config.yaml
encoder_kernel_size: 3
encoder_widths: [128, 256, 512]
decoder_blocks_per_level: 2
weight_decay: 0.4
adamw_weight_decay_other_params: 0.05
Rows from block 10 of the encoder of a small segmentation model, named by matrix and row number. Rows with one number belong to one channel. Each number is 50 + 10 x the weight over its row's rms, rounded and kept within 0 to 99. All counts start at 0. After the name is the row's rms in percent of the matrix's.
Before each channel's rows are labels from the 100 images, of 14976, where the channel reaches its highest value: "responds to" is what is common among them. Only what is clearly more common there than usual is listed. The data: aerial photos of the United States (SatlasPretrain). In brackets: how many of the 100.
# convs1: grouped (8 groups) 3x3 conv (encoder.blocks.10.convs.1.weight, 256x32x3x3, each kernel summed), inputs within the group 0-31
# convs2: expand pointwise conv (encoder.blocks.10.convs.2.weight, 512x256x1x1, transposed), outputs 0-170

responds to: park (25)
convs1.235 088:58 58 44 45 61 51 54 55 44 70 48 53 53 53 62 36 60 45 34 42 52 52 61 51 65 70 59 38 50 28 54 38
convs2.235 091:52 51 53 39 60 40 73 56 58 47 48 52 50 60 46 51 52 44 42 46 59 38 39 59 55 49 52 50 60 48 80 46 44 50 66 46 52 61 46 40 59 50 38 52 48 64 57 54 39 50 26 56 51 50 51 70 45 39 48 46 47 38 52 53 40 51 46 70 55 38 49 57 53 46 43 63 49 46 55 37 50 45 60 43 76 50 37 51 61 49 50 49 54 60 54 55 41 59 50 51 35 83 47 48 73 63 52 48 61 41 50 50 47 35 38 78 80 36 50 29 47 29 42 47 40 29 47 43 47 39 40 51 41 55 30 50 65 53 75 66 47 43 59 56 42 49 49 48 47 50 32 56 49 28 52 59 47 47 63 58 49 42 57 52 56 53 52 62 61 47 56

responds to: building (97)
convs1.117 117:47 47 41 47 38 50 55 68 51 45 54 35 65 43 69 66 74 48 55 44 49 54 46 40 58 53 40 48 50 59 53 69
convs2.117 111:45 52 45 43 69 51 65 36 41 50 54 51 57 50 52 50 54 42 65 47 49 77 75 52 49 48 52 56 46 60 49 53 48 46 52 50 48 47 51 57 64 44 54 58 49 74 36 69 40 42 52 62 47 53 58 51 54 50 52 49 46 08 52 53 68 61 54 46 34 50 54 52 38 51 56 61 37 47 56 53 45 47 63 53 58 47 59 63 43 48 31 62 41 53 50 44 53 59 53 63 40 31 56 69 53 49 58 33 38 51 40 55 48 39 52 46 53 49 45 63 59 57 47 57 64 39 50 16 35 64 45 51 61 53 41 64 62 50 52 40 53 30 41 30 46 59 44 41 48 49 41 65 58 50 59 42 44 44 50 47 48 52 73 37 38 60 42 48 52 52 48

responds to: building (95)
convs1.226 092:44 52 61 54 27 63 44 47 46 44 60 47 50 52 53 49 55 50 46 56 55 46 45 49 44 37 66 60 81 50 30 56
convs2.226 087:45 36 48 54 54 69 47 51 50 34 38 32 51 46 53 56 45 58 44 49 50 48 53 43 53 35 48 36 49 54 52 50 53 47 51 47 59 48 52 64 31 40 37 34 29 48 42 48 34 53 47 34 44 39 56 42 32 49 50 49 50 57 49 55 56 47 36 49 40 65 47 56 44 51 56 52 59 50 59 32 49 50 63 52 52 73 52 45 52 51 55 51 69 61 59 52 36 59 48 60 50 62 44 44 23 48 53 64 52 38 47 47 41 39 51 54 52 50 43 62 47 50 51 39 52 50 39 49 46 56 57 73 50 48 49 54 49 24 48 42 14 50 51 52 48 51 49 50 57 68 57 51 62 52 55 56 56 52 40 47 36 44 65 19 56 49 49 47 41 49 54

responds to: building (98)
convs1.97 108:54 18 55 71 44 60 51 45 70 53 56 54 56 53 44 50 51 52 31 43 54 45 42 64 48 52 59 46 56 47 44 58
convs2.97 107:50 44 53 60 50 49 96 48 43 59 49 67 56 48 48 29 37 47 49 52 52 47 64 59 56 53 49 59 62 51 48 46 46 48 54 46 45 52 38 39 42 45 56 43 52 50 48 52 50 48 45 43 51 55 47 41 46 57 53 56 64 47 51 33 39 55 66 63 34 40 29 44 39 54 55 49 35 54 46 49 46 65 58 45 49 42 34 50 46 39 56 49 63 35 38 69 38 49 41 45 62 50 60 59 55 48 53 50 38 71 40 40 41 49 39 51 70 48 60 28 50 43 53 48 48 49 61 48 64 51 35 45 50 38 55 58 20 47 57 59 31 34 48 58 52 50 46 36 60 51 45 49 70 57 49 31 46 51 49 74 50 50 51 57 50 50 58 57 48 52 51

responds to: park (26)
convs1.71 110:54 58 41 72 63 45 57 50 44 42 78 43 45 52 53 52 37 31 64 55 37 46 66 56 45 47 48 50 45 50 42 54
convs2.71 113:47 52 49 42 57 50 54 83 49 50 50 50 36 63 49 49 48 36 32 44 54 49 53 61 49 48 50 47 49 46 55 53 58 50 45 50 43 49 38 51 53 59 50 65 51 48 52 54 41 51 61 54 59 45 59 49 39 39 50 35 61 43 51 82 53 57 50 33 65 54 64 48 46 52 50 45 65 52 50 48 46 49 54 42 45 70 46 54 50 50 45 60 52 61 31 42 51 44 38 34 50 77 44 30 62 48 55 42 59 56 50 47 49 51 49 49 49 72 48 39 71 44 47 35 50 73 51 42 48 54 51 53 62 48 16 41 39 50 47 48 64 53 37 42 47 55 48 54 54 52 47 55 62 57 44 62 44 50 49 50 55 49 56 56 88 48 50 51 46 71 52

responds to: building (97)
convs1.145 063:59 50 43 59 38 57 47 70 51 66 57 42 56 75 44 48 52 60 44 39 57 64 36 46 46 37 44 42 39 40 55 59
convs2.145 091:65 38 70 46 45 56 47 51 65 49 53 48 50 49 56 43 57 59 50 38 54 46 47 55 47 34 91 39 49 63 50 49 43 45 33 29 55 46 51 71 52 54 43 49 44 38 53 63 47 47 56 44 53 61 54 49 37 62 31 42 55 57 25 53 47 48 67 57 51 40 43 47 52 45 44 63 49 21 54 49 64 48 51 58 66 48 67 35 25 58 44 42 35 54 65 39 54 45 49 53 50 68 35 48 37 42 37 49 70 49 40 48 48 56 44 49 51 54 64 44 60 54 51 72 54 49 52 51 57 31 49 46 61 51 67 46 67 38 58 38 89 50 47 47 55 72 56 41 53 44 49 38 62 53 54 57 63 45 49 58 62 58 45 51 44 48 63 38 59 50 49

responds to: park (25)
convs1.240 079:38 48 43 49 52 62 75 44 51 51 56 78 44 42 40 41 61 49 47 59 56 49 52 52 70 54 46 60 40 39 45 58
convs2.240 085:55 36 60 54 50 47 62 57 46 27 53 43 65 61 49 33 27 52 53 52 50 52 53 63 56 45 42 50 50 42 60 53 50 54 36 24 41 41 55 47 49 60 59 52 48 50 52 50 57 62 34 59 53 49 64 45 69 67 54 43 58 50 51 71 67 48 46 42 43 52 42 43 50 31 70 49 60 46 35 38 51 47 64 58 51 47 48 39 76 34 45 46 49 57 53 45 50 50 65 42 60 51 48 53 39 39 50 51 48 09 40 41 54 46 50 39 50 37 56 47 48 55 39 44 38 55 85 41 53 49 51 52 51 48 47 64 56 41 46 61 54 48 59 47 42 37 60 47 56 54 62 44 36 72 62 44 60 59 63 33 74 54 39 48 33 38 54 51 50 50 43

responds to: building (99)
convs1.223 141:69 52 36 52 46 65 60 28 46 41 60 48 60 55 59 44 37 41 43 62 65 57 56 46 66 41 50 37 51 54 58 51
convs2.223 117:54 49 43 44 50 51 53 47 48 48 39 50 82 57 45 52 50 65 50 50 70 57 37 62 47 48 54 50 45 50 50 44 50 52 37 51 52 66 47 49 51 53 53 49 84 58 37 55 47 51 55 62 52 67 71 61 44 56 49 28 50 53 52 62 75 50 58 57 49 69 49 50 38 52 53 56 35 45 51 61 48 47 64 56 38 49 35 60 52 58 49 53 40 36 51 32 63 51 42 39 51 44 45 49 72 47 49 52 50 55 55 44 58 68 65 47 51 81 56 64 43 48 57 60 49 55 45 53 54 51 20 40 47 63 77 39 37 54 31 56 45 44 51 52 27 53 51 57 59 39 51 52 60 52 54 63 49 35 50 57 53 44 49 49 47 61 62 59 64 57 48

responds to: building (94)
convs1.20 073:53 62 52 61 31 55 46 37 54 64 28 48 46 66 68 42 47 48 58 69 52 60 52 54 49 44 43 61 52 51 38 58
convs2.20 098:58 48 51 58 52 53 45 45 66 46 45 50 31 36 50 39 46 63 56 44 50 51 59 46 48 39 52 50 68 51 51 50 36 52 50 72 43 63 51 57 49 47 53 27 47 44 35 84 53 38 41 44 50 43 25 48 49 54 46 58 26 57 51 51 90 64 67 64 56 49 56 63 51 41 41 51 45 47 56 60 52 47 41 55 49 63 46 49 56 69 39 87 38 66 49 56 59 54 48 66 63 49 50 47 72 54 68 52 38 41 56 49 50 49 63 52 41 62 34 44 52 51 49 42 61 35 68 52 56 52 94 37 51 60 30 46 49 69 51 53 54 47 46 47 52 44 50 56 42 49 57 49 51 68 35 63 52 50 52 50 51 52 49 55 47 51 45 50 48 82 63

responds to: building (97)
convs1.239 119:51 78 53 52 47 67 44 55 45 43 56 42 48 52 48 47 69 49 50 48 41 41 44 64 36 41 64 57 73 54 42 48
convs2.239 091:52 65 38 43 60 82 47 49 46 60 52 48 71 53 49 42 45 54 53 53 58 61 50 44 46 52 46 48 51 63 54 55 40 33 51 45 42 51 48 45 37 48 48 52 65 48 54 53 54 57 61 50 25 58 58 43 43 53 49 52 45 30 59 49 50 27 49 49 52 51 41 48 53 51 54 51 73 65 51 51 43 48 51 46 40 44 45 57 53 65 48 38 49 43 46 53 39 23 58 44 62 62 42 60 38 54 50 57 22 44 64 41 49 66 41 38 54 31 65 68 54 49 58 54 58 44 46 32 43 36 33 39 44 48 54 53 49 40 65 36 41 53 48 47 38 51 48 48 50 50 64 51 52 45 41 51 52 50 43 54 65 51 60 38 83 49 56 51 72 51 49

responds to: building (98)
convs1.26 099:54 60 48 55 36 49 49 51 54 43 45 71 44 38 45 59 64 52 46 66 68 53 56 67 61 50 34 40 45 38 55 35
convs2.26 116:50 45 48 53 47 59 45 60 55 46 61 26 45 40 53 51 49 51 48 60 48 58 51 44 57 45 52 41 48 43 56 49 54 40 51 54 42 48 64 99 50 57 51 49 45 42 50 52 48 53 50 44 44 57 55 53 59 45 45 44 59 36 55 53 35 60 36 46 63 57 44 72 42 34 45 57 32 54 49 54 48 53 53 39 55 42 43 50 50 52 57 58 50 66 58 46 59 60 50 52 50 52 51 37 55 53 36 53 60 53 51 47 51 52 61 55 50 47 50 51 46 34 51 47 81 40 49 58 56 50 61 45 51 49 49 75 42 43 52 43 46 44 60 50 50 48 44 53 48 47 56 61 51 47 52 25 49 47 47 53 47 71 51 53 49 52 42 53 55 49 52