From a checkpoint of a small segmentation model.
Model: 5.54M parameters, 48-pixel images, encoder arch resnext, encoder norm batchnorm, encoder activation hardswish, encoder depths [2, 5, 5], encoder widths [128, 256, 512], decoder norm layernorm, decoder activation elu, decoder widths [64, 128, 256, 256].
Rows from block 4 of the decoder, named by matrix and row number. Each number is 128 + 24 x the weight over its row's rms, rounded and kept within 0 to 255. All counts start at 0. Numbers have three digits each. After the name is the row's rms in percent of the matrix's.
# convs1: 3x3 conv (decoder.decb.0.1.convs.1.weight, 128x128x3x3), inputs 72-79, a 3x3 kernel for each
convs1.0 166:128128128128128128128128128099132126139191141082062090128128128128128128128128128128128128128128128128128128128128128128128128128128128128128128128128128128128127140134126132141186111086080128128128128128128128128128
convs1.1 024:128128128128128128128128128175142137141182108134131126128128128128127128128128128128128128128128128128128128128128128128128128128128128128128128128128128128128128141126159109140126086132158128128128128128128128128128
convs1.2 032:128128128128129128126128127157165138134173130150180169129129129128128129127127128128128128128129128126128128128128128128129128126128127128128128128128128126128127110091111119036137150075135128128128128129128126128127
convs1.4 036:128128130128128129128128129067064119095062113079090133127127128126127128128127128128128128127128128128128129128128129127128129128128129127128128127127128128128129108155172108054155109128180128128129128128129128128129
convs1.5 077:128128127129128127128128128146079139134096140104126124128128127128128128129128128128128127128128128128128128128128127129128128128128128128128127128128128128128128129130138230121114104214095128128127129128127128128128
convs1.6 026:128128128128128130128128128073126096108093076099137095128128128127128128128128128128128128128128128128128128128128128128128129128128128128128128128128128128128128112115255059118134195136141128128128128128129128128128
convs1.7 126:128128127128128127128128128136146135128129164136147142128128128128128128128128128128129127128128128128128128128129127128128128128128128128129128128128128128128128091119102124173109044035088128129127128128128128128128
convs1.8 212:128128127128128128128128128130118133125132141132145148128133127128128127127127127128128127128128128128128128128128127128128128128128128128128127128128127128128128115072092133175128037064024128128127128128128128128128
convs1.9 007:128128128128128128128128128128125065142171155135134133128128128128128128128128128128128128128128128128128128128128128128128128128128128128128128128128128128128128105113193097070162126115136128128128128128128128128128
convs1.10 025:128128128128129128128128128125089118113140145149128111128128128128128128128128128128128128128128128128128128128128128128128128128128128128128128128128128128128128193136190172030115189120156128128128128129128128128128
convs1.11 018:128128128128128128128128128090131107154071111133127135128128128128128128128128128128128128128128128128128128128128128128128128128128128128128128128128128128128128083123210162143076057146121128128128128128128128128128
convs1.12 241:128128128128128128129128128130124125121122124132141137128128128128128128128128128128128128128128128128128128128128128128128128128128128128128128128128128128128128172230209141135211046014087128128128128128128128128128
convs1.13 020:128128128128128128128128128073123095124122148122127064128127128128128128128128128128127128128128128128128128128128128128128128128128128128128128128128128128128128061126179086007211048071183128128128128128128128128128
convs1.15 009:128128128128128128128128128132140128129130094137124130128128128128128128128128128128128128128128128128128128128128128128128128128128128128128128128128128128128128130099168178031171088113142128128128128128128128128128
convs1.16 029:127128129127128128128128129114120125131109128129103132127128128127128128128128129127128128127128128128128129127128129127128128128128129127128128127128128128128129109109184134092162211199199127128129127128128128128129
convs1.17 156:128128128129128128128129128134166098130168128131141105128128128128128128128128128128128128128128128128129128128128128128128128128129128128128128128128128128129128087169086149070078115107118128128128128128128128129128
convs1.18 164:129129128128128128127127128125126105125137132122125129128128128128128128128128128128128128128128128127127128129128128128128128127127127128128128128128128127127128198126134199177148041033047129129128128128128127127128
convs1.19 107:126128128128129129128129128125144144080125171122105150126127127127128128128128128125128127127128129127129128126128128127129129127129128125128127127128129127129128088133132086151107118143111126128128128129129128129128
convs1.21 017:128128128128128128128128128129132126124111123130129125128128128128128128128128128128128128128128128128128128128128128128128128128128128128128128128128128128128128126127100122074244036104149128128128128128128128128128
convs1.22 217:128128128128128128128128128145126134130071143129099134128128128128128128128128128128128128128128128128128128128128128128128128128128128128128128128128128128128128109131116037123135107139103128128128128128128128128128
convs1.24 018:128128128128128128128128128146122088133113139111115092128128128128128128128128128128128128128128128128128128128128128128128128128128128128128128128128128128127128100121181107069130190089153128128128128128128128128128
convs1.25 088:127128128127128128128128128167120141148110141151071130128128128128128128128128128127128128128128128128128128127128128128128128128128128127128128128128128128128128101111057044255136188157063127128128127128128128128128
convs1.26 006:128128128128128128128128128140128131129130127138131144128128128128128128128128128128128128128128128128128128128128128128128128128128128128128128128128128128128128126121183119013145103093164128128128128128128128128128
convs1.27 197:128128128128128128128128128135116128118066126160125131128128128128128128128128128128128128128128128128128128128128128128128128128128128128128128128128128128128128125137109115184102179171144128128128128128128128128128
convs1.28 037:128129128128128128128128128136102156109145134137121130128129128128128127128128128128129128128128127128128128128129128128128127128128128128129128128128127128128128129069060115042107196174165128129128128128127128128128
convs1.29 230:128128128128128128128128128129073121141126139128169116128128128128128128128128128128128128128128128128128128128128128128128128128128128128128128128128128128128128096084096201157194172077065128128128128128128128128128
convs1.30 025:128128128128128128128127127090129131113150181105146130128128128128128128128128127128128128128128128128128127128128128128128128128128127128128128128128128128128127154139139059044134122161206128128128128128128128128127
convs1.31 005:128128128128128128128128128121111064122125128116106123128128128128128128128128128128128128128128128128128128128128128128128128128128128128128128128128128128128128080134188142000116110095137128128128128128128128128128
convs1.32 295:128128128128128128128128128133132139160090138153123150129128128129128128129128128128128128128128128128128128128128128128128128128128128128128128129128128128128128119147132153188135128137131128128128128128128128128128
convs1.33 075:128128127128128126129128128174086133128120103124130128128128128128128127128128128128128128128128127128128128128128127128128126129128128128128128128128126129128128145139141234123041000147056128128127128128126129128128
convs1.34 116:128127125128128128128128128145145191243084147178111167128128126128128128129128128128128126128128128128128128128128126128128128128128128128128125129128128129128128178207107157217043109115053128127126128128128128128128
convs1.35 123:128128128128128128128128128191151146130082123126139138128128128128128128127128128128128128128128128128128128128128128128128128128128128128128128128128128128128128077000108165062097240223210128128128128128128128128128
convs1.36 156:128128129128128128128128128119117106133140083125147099128128128128128129128128128128128129128128128128128128127128129128128128128128128127128129128128128128128128156157071157124058142120058128128129128128128128128128
convs1.37 012:128128128128128128128128128137127122121157067134174136128128128128128128128128128128128128128128128128128128128128128128128128128128128128128128128128128128128128225134183179119220149139176128128128128128128128128128
convs1.38 159:128128128128128128129128128164159119147127120156144133128128128129128128129128128128128128128128128129128128128128128128128128129128128128128128129128128129128128154158089122091055157122125128128128128128128129128128
convs1.39 006:128128128128128128128128128150151142134128128151138159128128128128128128128128128128128128128128128128128128128128128128128128128128128128128128128128128128128128135134181126077142105123159128128128128128128128128128
convs1.40 035:130129129129129128128128128116131177129127136107137156130128128128128128128128128129128128128128128128128128129129128128128128128128128129129128128128128128128128095140237113152177228185171129129128129128128128128128
convs1.41 006:128128128128128128128128128126104085129095126113104122128128128128128128128128128128128128128128128128128128128128128128128128128128128128128128128128128128128128000130183125000125107091151128128128128128128128128128
convs1.42 094:128126126128127127128127126133119174101138137128137135128128128128128128128125127128128127128128128128127127128127127128128128128127127128128127128128128128126126065025169102175000178220090128127127128128128128127126
convs1.43 021:128128128128128128128128128122117110149133117127125129128128128128128128128128128128128128128128128128128128128128128128128128128128128128128128128128128128128128128153141159086255014092155128128128128128128128128128
convs1.44 042:128128128128127128128129128135131131134137094129124079128128128128128128128129128128128128128127128128129128128128128128128128128129128128128128128127127128129128137117144070008138153130189128128128128128128128129128
convs1.45 098:128127128128128128128126128135131143090142123115120144128127128128127128128128128128127128128128128128127128128127128128128128128126128128127128128128128128126128132000095151114073162206126128127128128128128128127128
convs1.46 077:128128125128128127128129126140129143143097133147094122128128126128128126128128126128128126128128127128129127128128126128128127128129127128128126128128127128129127045049094155145162143193158128128125128128127128129127
convs1.47 085:127128127128128127129129128127081138133151145136118094127128127128128128128128128127128127128128127128129128127128127128128127129129128127128127128128127128129128121064156172142114141199099127128127128128127129129128
convs1.48 117:128128128128128128128128128121115131119137084135100116128128128128128128129128128128128128128128128128128128128128128128128128128128128128128128128128128129128128234189051178146223204084251128128128128128128128128128
convs1.49 258:128128128128128128128128127107121144095163119123133129128128128128128128128128128128128128128128128128128128128128128128128128128128127129128128128128128128128128145117124122134093144204132128128128128128128128128127
convs1.50 143:129128128129128128128128128137136102152150117136127128128128128128128128128128128128128128128128128128128128129128128129128128128128128128128128129128128128128128103173061092148040091172083129128128129128128128128128
convs1.52 010:128128128128128128128128128097118094137154152129164132128128128127128128128128128128128128128128128128128128128128128128128128128128128128128128128128128128128128145069130018000147155149155128128128128128128128128128
convs1.53 032:128128128128128129128128128105126133114155144122137147126127128126127128126126128128128128128128129128128128128128128128128130128128128127127128128128129128127128080095144134028122170105184128128128128128129128128128
convs1.54 167:127127128128128128128128128129129156113080178163123137128128129128128128128128128128128128128128128128128128127128128128128128128128128128128128128128128128128128239088123242100159191116140127128128128128128128128128
convs1.55 082:127126128128127128129128128152163135095154136101091115128128128128128128128129129128127128128128128129128128127127128128128128129128128127127128128127128129128128065088120145236130222110087127127128128128128129128128
convs1.56 085:129128127128128128128128128139111117115129121141187138130129129129128128128128128129128128128128128128128128129128128128128128128128128129129128128128128128128128075180144101232124063047124129128128128128128128128128
convs1.57 118:128129128128128128128128127119101098123199119114133145128128128128128128128128128128129128128128128128128128128129128128128128128128127128129128128128128128128127139072106156231208127107142128129128128128128128128127
convs1.58 027:128128127128128128128128127163142153160152196145143146128128128128128127128128127128128127128128128128128127128128127128128128128128127128128127128128128128128127078085181085006171089082162128128127128128128128128127
convs1.59 039:128129129128128128128128128174151130130197127140127115128128130128128128127128128128128128128128128127128128128128128128128128127128128128128128128128128127128128100126114181092147206179141128129129128128128127128128
convs1.60 009:128128128128128128128128128129134105149139128130136100128128128128128128128128128128128128128128128128128128128128128128128128128128128128128128128128128128128128082081161070017126130128103128128128128128128128128128
convs1.61 007:128128128128128128128128128146146129094145077140144133128128128128128128128128128128128128128128128128128128128128128128128128128128128128128128128128128128128128131092255126147163099104225128128128128128128128128128
convs1.62 081:128126129127127128127128128125104143078090166119125118127127129127128128127128128128127129127128128127128128128126129127128128127128128128127129127128128127128128217163089247140017103150122128127129127127128127128128
convs1.63 098:129130128128128128128128128105126125162091142159146190128129128128128128128128128129130128128128128128128128129130128128128128128128128129130128128128128128128128164130164115147080182173008129130128128128128128128128
convs1.64 106:128128128128127128128128128112146124080109131105149146128128129128128128128128129128128128128127128128128128128128128127127128128128128128128129127127128128128129115000096124056079123165149128128128128127128128128128
convs1.65 007:128128128128128128128128128143134136129130122147130147128128128128128128128128128128128128128128128128128128128128128128128128128128128128128128128128128128128128129127176126046145108100165128128128128128128128128128
convs1.66 091:125126128128128128128128128166149140098109094134068131126127128128128128128127128125126128128128128128128128124126128128128128128128128124126128128128128128128128157134178094227093105204069124126128128128128128128128
convs1.68 060:128128128128129128128129128117112142165166136077083100128128128128129128127128128128128128128129128128129128128128128128129128128129128128128128128129128128129128081095167000111205029154211128128128128129128128129128
convs1.69 071:128127128128128128127128128128117180162128177128138108128128129128128128127128128128127128128128128127127128128127128128128128127127128128127128128127128127127128221148101144090024192168207128127128128128128127128128
convs1.70 090:128128128128129128128128128133064150133089126204147145128128128129129128129128128128128128128129128128128128128128128128129128128128128128128128128129128128128128122255151110083099028116129128128128128129128128128128
convs1.71 115:129128127128128128128128128132145152124121130140139118128128128128128128128129128128128127128128127128129128129128127128128127128128128128128127128128127128129128247232103210137160034020130129128127128128127128128128
convs1.72 115:128128128128129128128128128181114126150116164112102198128129128128128128127128128128128128128128128127128128128128128128128128128128128128128128128128128128128128133000037063043089161141127128128128128128128128128128
convs1.73 066:128128127127127128128128128121087182110134147107137119128128128128127128128129129128128128128127128128128128128128128128127128128128128128128128127127128128128128065159148121181145135111164128128128128127128128128128
convs1.74 006:128128128128128128128128128127141116128127147134129129128128128128128128128128128128128128128128128128128128128128128128128128128128128128128128128128128128128128122105179135000130144160247128128128128128128128128128
convs1.75 070:128128130127128133128127128132102142111054138096106126127127128127128128128127128128128129127127130128127128128128130127127131128127128128128129127127131128126128174111132175134004182144091128128130127128132128127128
convs1.76 034:126127127127128128128129128103146123134196108151165119127127128127128128128128128126128127127128128128128128126127127127128128128129128126127127127128128128128128114141136101000192148133134126128127127128128128129128
convs1.77 126:128128128128128128129128128141139130128122097117120121128128128128128128129128128128128128128128128129128128128128128128128128129128128128128128128128128129128128188221188243170190102136007128128128128128128129128128
convs1.79 021:128128128128128128128128128114125113096190132067120134128128128128128128127128128128128128128128128128128128128128128128128128128128128128128128128128128128128128133191207167019125205095250128128128128128128128128128
convs1.80 006:128128128128128128128128128141129131132133127137132147128128128128128128128128128128128128128128128128128128128128128128128128128128128128128128128128128128128128127130185120007142109099162128128128128128128128128128
convs1.81 174:129128128129127128128127128111142115096146110117124125129128128128128128128128129129128128129128128128128128129128128129127128128127128129128128129127128128127128073186135101210088132147167129128128129127128128127128
convs1.82 088:128128128128128128128128128156170160211064147143116114128128128128127128128128128128128128128128128128128128128128128128128128128128128128128128128127128128128128136161075188069156112130158128128128128128128128128128
convs1.83 011:128128128128128128128128128083127155128151142112144163127128128128128128128128128128128128128128128128128128127128128128128128128128128128128128128128128128128128022082113117011186111051133127128128128128128128128128
convs1.84 005:128128128128128128128128128119105079123093128104092122128128128128128128128128128128128128128128128128128128128128128128128128128128128128128128128128128128128128007129186124000123107081147128128128128128128128128128
convs1.85 118:129128128128128127128127128135126124127163094130158124128128128129128128128128128129128128128128128128127128129128128128128127128127128129128128128128128128127128138199109079236178026111137129128128128128128128127128
convs1.86 007:128128128128128128128128128110143111136122156133129163128128128128128128128128128128128128128128128128128128128128128128128128128128128128128128128128128128128128082048218047000175132130150128128128128128128128128128
convs1.88 007:128128128128128128128128128112117105138217133129137145128128128128128128128128128128128128128128128128128128128128128128128128128128128128128128128128128128128128106149223102022137125086217128128128128128128128128128
convs1.89 022:128128128128128128128128128056052143103104026043095101128126127128127128128126127128127128128128128128128127128127128128128128128128127128127128128128128128127127125097150065027111174218214128128128128128128128128128
convs1.90 032:128128128128128128128128128083130159123121140128133175128128128128128128128128128128128128128128128128128128128128128128128128128128128128128128128128128128128128074067218114130155087119120128128128128128128128128128
convs1.91 117:128128128128127128128128129110117142116146098142135160128128128128127128128128128128128128128127128128128128128128128128127128128128128128128128127127128128128128100230161114173199038200133128128128128127128128128129
convs1.92 252:128128128128127128128128128139123131133063125127167131128128128128128128128128129128128128128127128128128128128128128128127128128128128128128128128127128128128128134153105143205168144208184128128128128127128128128128
convs1.93 028:128128128128128128127127128132198193151255158134152164128128128128127128126126128128128128128128128127127128127128128128128128127127128128128128128128128127127128141112032125019109173107175128128128128128128127127128
convs1.94 034:128129129128128128128128128120140099101122129136155128129130130128128128128128128128129129128128128128128128128129129128128128128128128128130130128128128128128128121003227159064097229214154128129129128128128128128128
convs1.95 027:128128128128128128128129128111142129115125121063129115128128128128128128128129128128128128128128128128129128128128128128128128128129128128128128128128128128128128132123178116068147122129190128128128128128128128129128
convs1.96 029:128128128128128128128128129099120103112101092088103082127127128128128128128128128128127128128128128128128129128127128128128128128128129128127128128128128128128129116107136078035164155117185128128128128128128128128129
convs1.97 013:128128128128128128128128128193164131182177104159144111128128128128128128128128128128128128128128128128128128128128128128128128128128128128128128128128128128128128117185137125110162171161170128128128128128128128128128
convs1.98 096:128128128128128125128128127116138187138103178130146135128128127128128128128128127128128128128128127128128127128128128128128126128128127128128127128128127128128127103133045084108114103084103128128127128128126128128127
convs1.99 106:128129127128129127127129127134116128115093141088126140128129126128129127128129127128129126128129127128129127128129126128129127128129127128129126128129127128129127123080128122105255162044228128129127128129127128129127
convs1.100 117:128128128128128129128128128155156129170135160124144158128128128128128129128128129128128128128128129128128128128128128128128129128128128128128128128128129128128128099087098042070172054128105128128128128128129128128128
convs1.101 090:128128128128128128128128128124142135126096134161105145128128128128128128128129128128128128128128128128128128128128128128128128128128128128128128127128128128128128197127114120240072178083075128128128128128128128128128
convs1.102 154:128128128128128128128128128096110098124094104133116113129128129129128129129129129128128128128128128128128128128128128128128128128128128128128128128128128128128128223155217255114143234128156128128128128128128128128128
convs1.103 129:128129129128129129127127128164163155141108112182136137128128128128129128127128128128128129128129129127127128128129129128129129127127128128128129128129129127127128191095123167122108252175126128129129128129129127127128
convs1.104 084:128128128127128128128128128126141103106135082176146134128128128127128128127128128128128128127128128128128128128128128127128128128128128128128128127128128128128128120092187087168129158170172128128128127128128128128128
convs1.105 095:128128128128128128128128128110053133198097159134129160126128128128128127128129128127128128128128128128128128128128128128128128128128128127128128128128128128128128151195124068131124095135107128128128128128128128128128
convs1.106 006:128128128128128128128128128117137123131189145161159153128128128128128128128128128128128128128128128128128128128128128128128128128128128128128128128128128128128128136033229145000175105151183128128128128128128128128128
convs1.107 119:128128128127128128128128128174187110164150093180115089128128128128129128128128128128128128128128128128128128128128128128128128128128128128128128128128128128128128126039134089209067191255149128128128128128128128128128
convs1.108 118:128128128128128129128128129097102119102136082113086121128128128128128129128128128128128128128128129128128129128128128128128129128128129128128129128128129128128129142130135125187133113042093128128128128128129128128129
convs1.109 136:128128128128128128128128128136194121129150141107111069128128128128128128128128128128128128128128128128128128128128128128128128128128128129128128128128128128128128114135155183216207026088038128128128128128128128128128
convs1.110 082:128126128129128128130128128098070134179086150157133108128128128129128129129128128128127128129128128129128128128126128129128128129128128128126128129128128129128128117209143045133247078131180128126128129128128129128128
convs1.112 207:128127128128128128128128128124101096156153117140129124128128128128128128129129128128128128128128128128128128128127128128128128128128128128127128128128128128128128113121034175130123169151146128127128128128128128128128
convs1.113 074:128128127128128127127128128142139172138133102141125125128128128128128128128128128128128128129128128127128128128128128128128128127128128128128127129128128127128128114154214083165109101113082128128127128128127127128128
convs1.114 120:128128128127128128128128128143170156161068168125130124128128128128128128128128128128128128128128128128128128128128128127128128128128128128128128127128128128128128134169163237122087045175108128128128127128128128128128
convs1.115 112:128129128128129128128128128128117107118128096131094178128128128129129128128128128128128128128129128128128128128128128128129128128128128128128128128129128128128128150104040056151147129157237128128128128129128128128128
convs1.116 137:128128128128128128128128128113121122110116116139132123128128128128128128128128128128128128128128128128128128128128128128128128128128128128128128128128128128128128086121165124145111140126117128128128128128128128128128
convs1.117 006:128128128128128128128128128116096063119093127092092108128128128128128128128128128128128128128128128128128128128128128128128128128128128128128128128128128128128128001130185127000121101087146128128128128128128128128128
convs1.118 005:128128128128128128128128128125109082128105127106096119128128128128128128128128128128128128128128128128128128128128128128128128128128128128128128128128128128128128011130189125000121110083149128128128128128128128128128
convs1.119 099:128128128128129128128128127119112101132113131111167146128128128128128128128128128128128128128129128128128128128129128128129128128128127128129128128129128128128127187173114099165171010055128128128128128129128128128127
convs1.120 025:128128128128128128128128128104106099137199202110082140128128128128128128128128128128128128128128128128128128128128128128128128128128128128128128128128128128128128052033197120106175141117139128128128128128128128128128
convs1.121 053:129128128128128128127127128105164132141143142135146148128128128128128128128127128129128128128128128127127128129128128128128128127127128129128128128127128127127128115146164187184023120099109129128128128128128127127128
convs1.122 017:128128128128128128128128128114128164128172130123092009128128128128128128128128128128128128128128128128128128128128128128128128128128128128128128128128128128128128072073125127000181126115255128128128128128128128128128
convs1.123 006:128128128128128128128128128132130128136161128140136149128128128128128128128128128128128128128128128128128128128128128128128128128128128128128128128128128128128128140054185120056151090105138128128128128128128128128128
convs1.124 139:128128128128128129128128128157164132124157140126156131128128128128128128125128128128128128128128128128128128128128128128128128128128128128128128128128128128128128061142056062106007175110174128128128128128129128128128
convs1.125 009:128128128128128128128128128132142123072158090100128132128128128128128128128128128128128128128128128128128128128128128128128128128128128128128128128128128128128128121127193066075162135080164128128128128128128128128128
convs1.126 010:128128128128128128128128128145148147174139136136138139128128128128128128128128128128128128128128128128128128128128128128128128128128128128128128128128128128128128169154141127114121125137172128128128128128128128128128
convs1.127 156:128128130128128131128128129108153104082193139099133104127128128128128128128128128128128129128128129128128129128128130128128130128128129128128129128128129128128129053224149091215145089205061128128130128128130128128129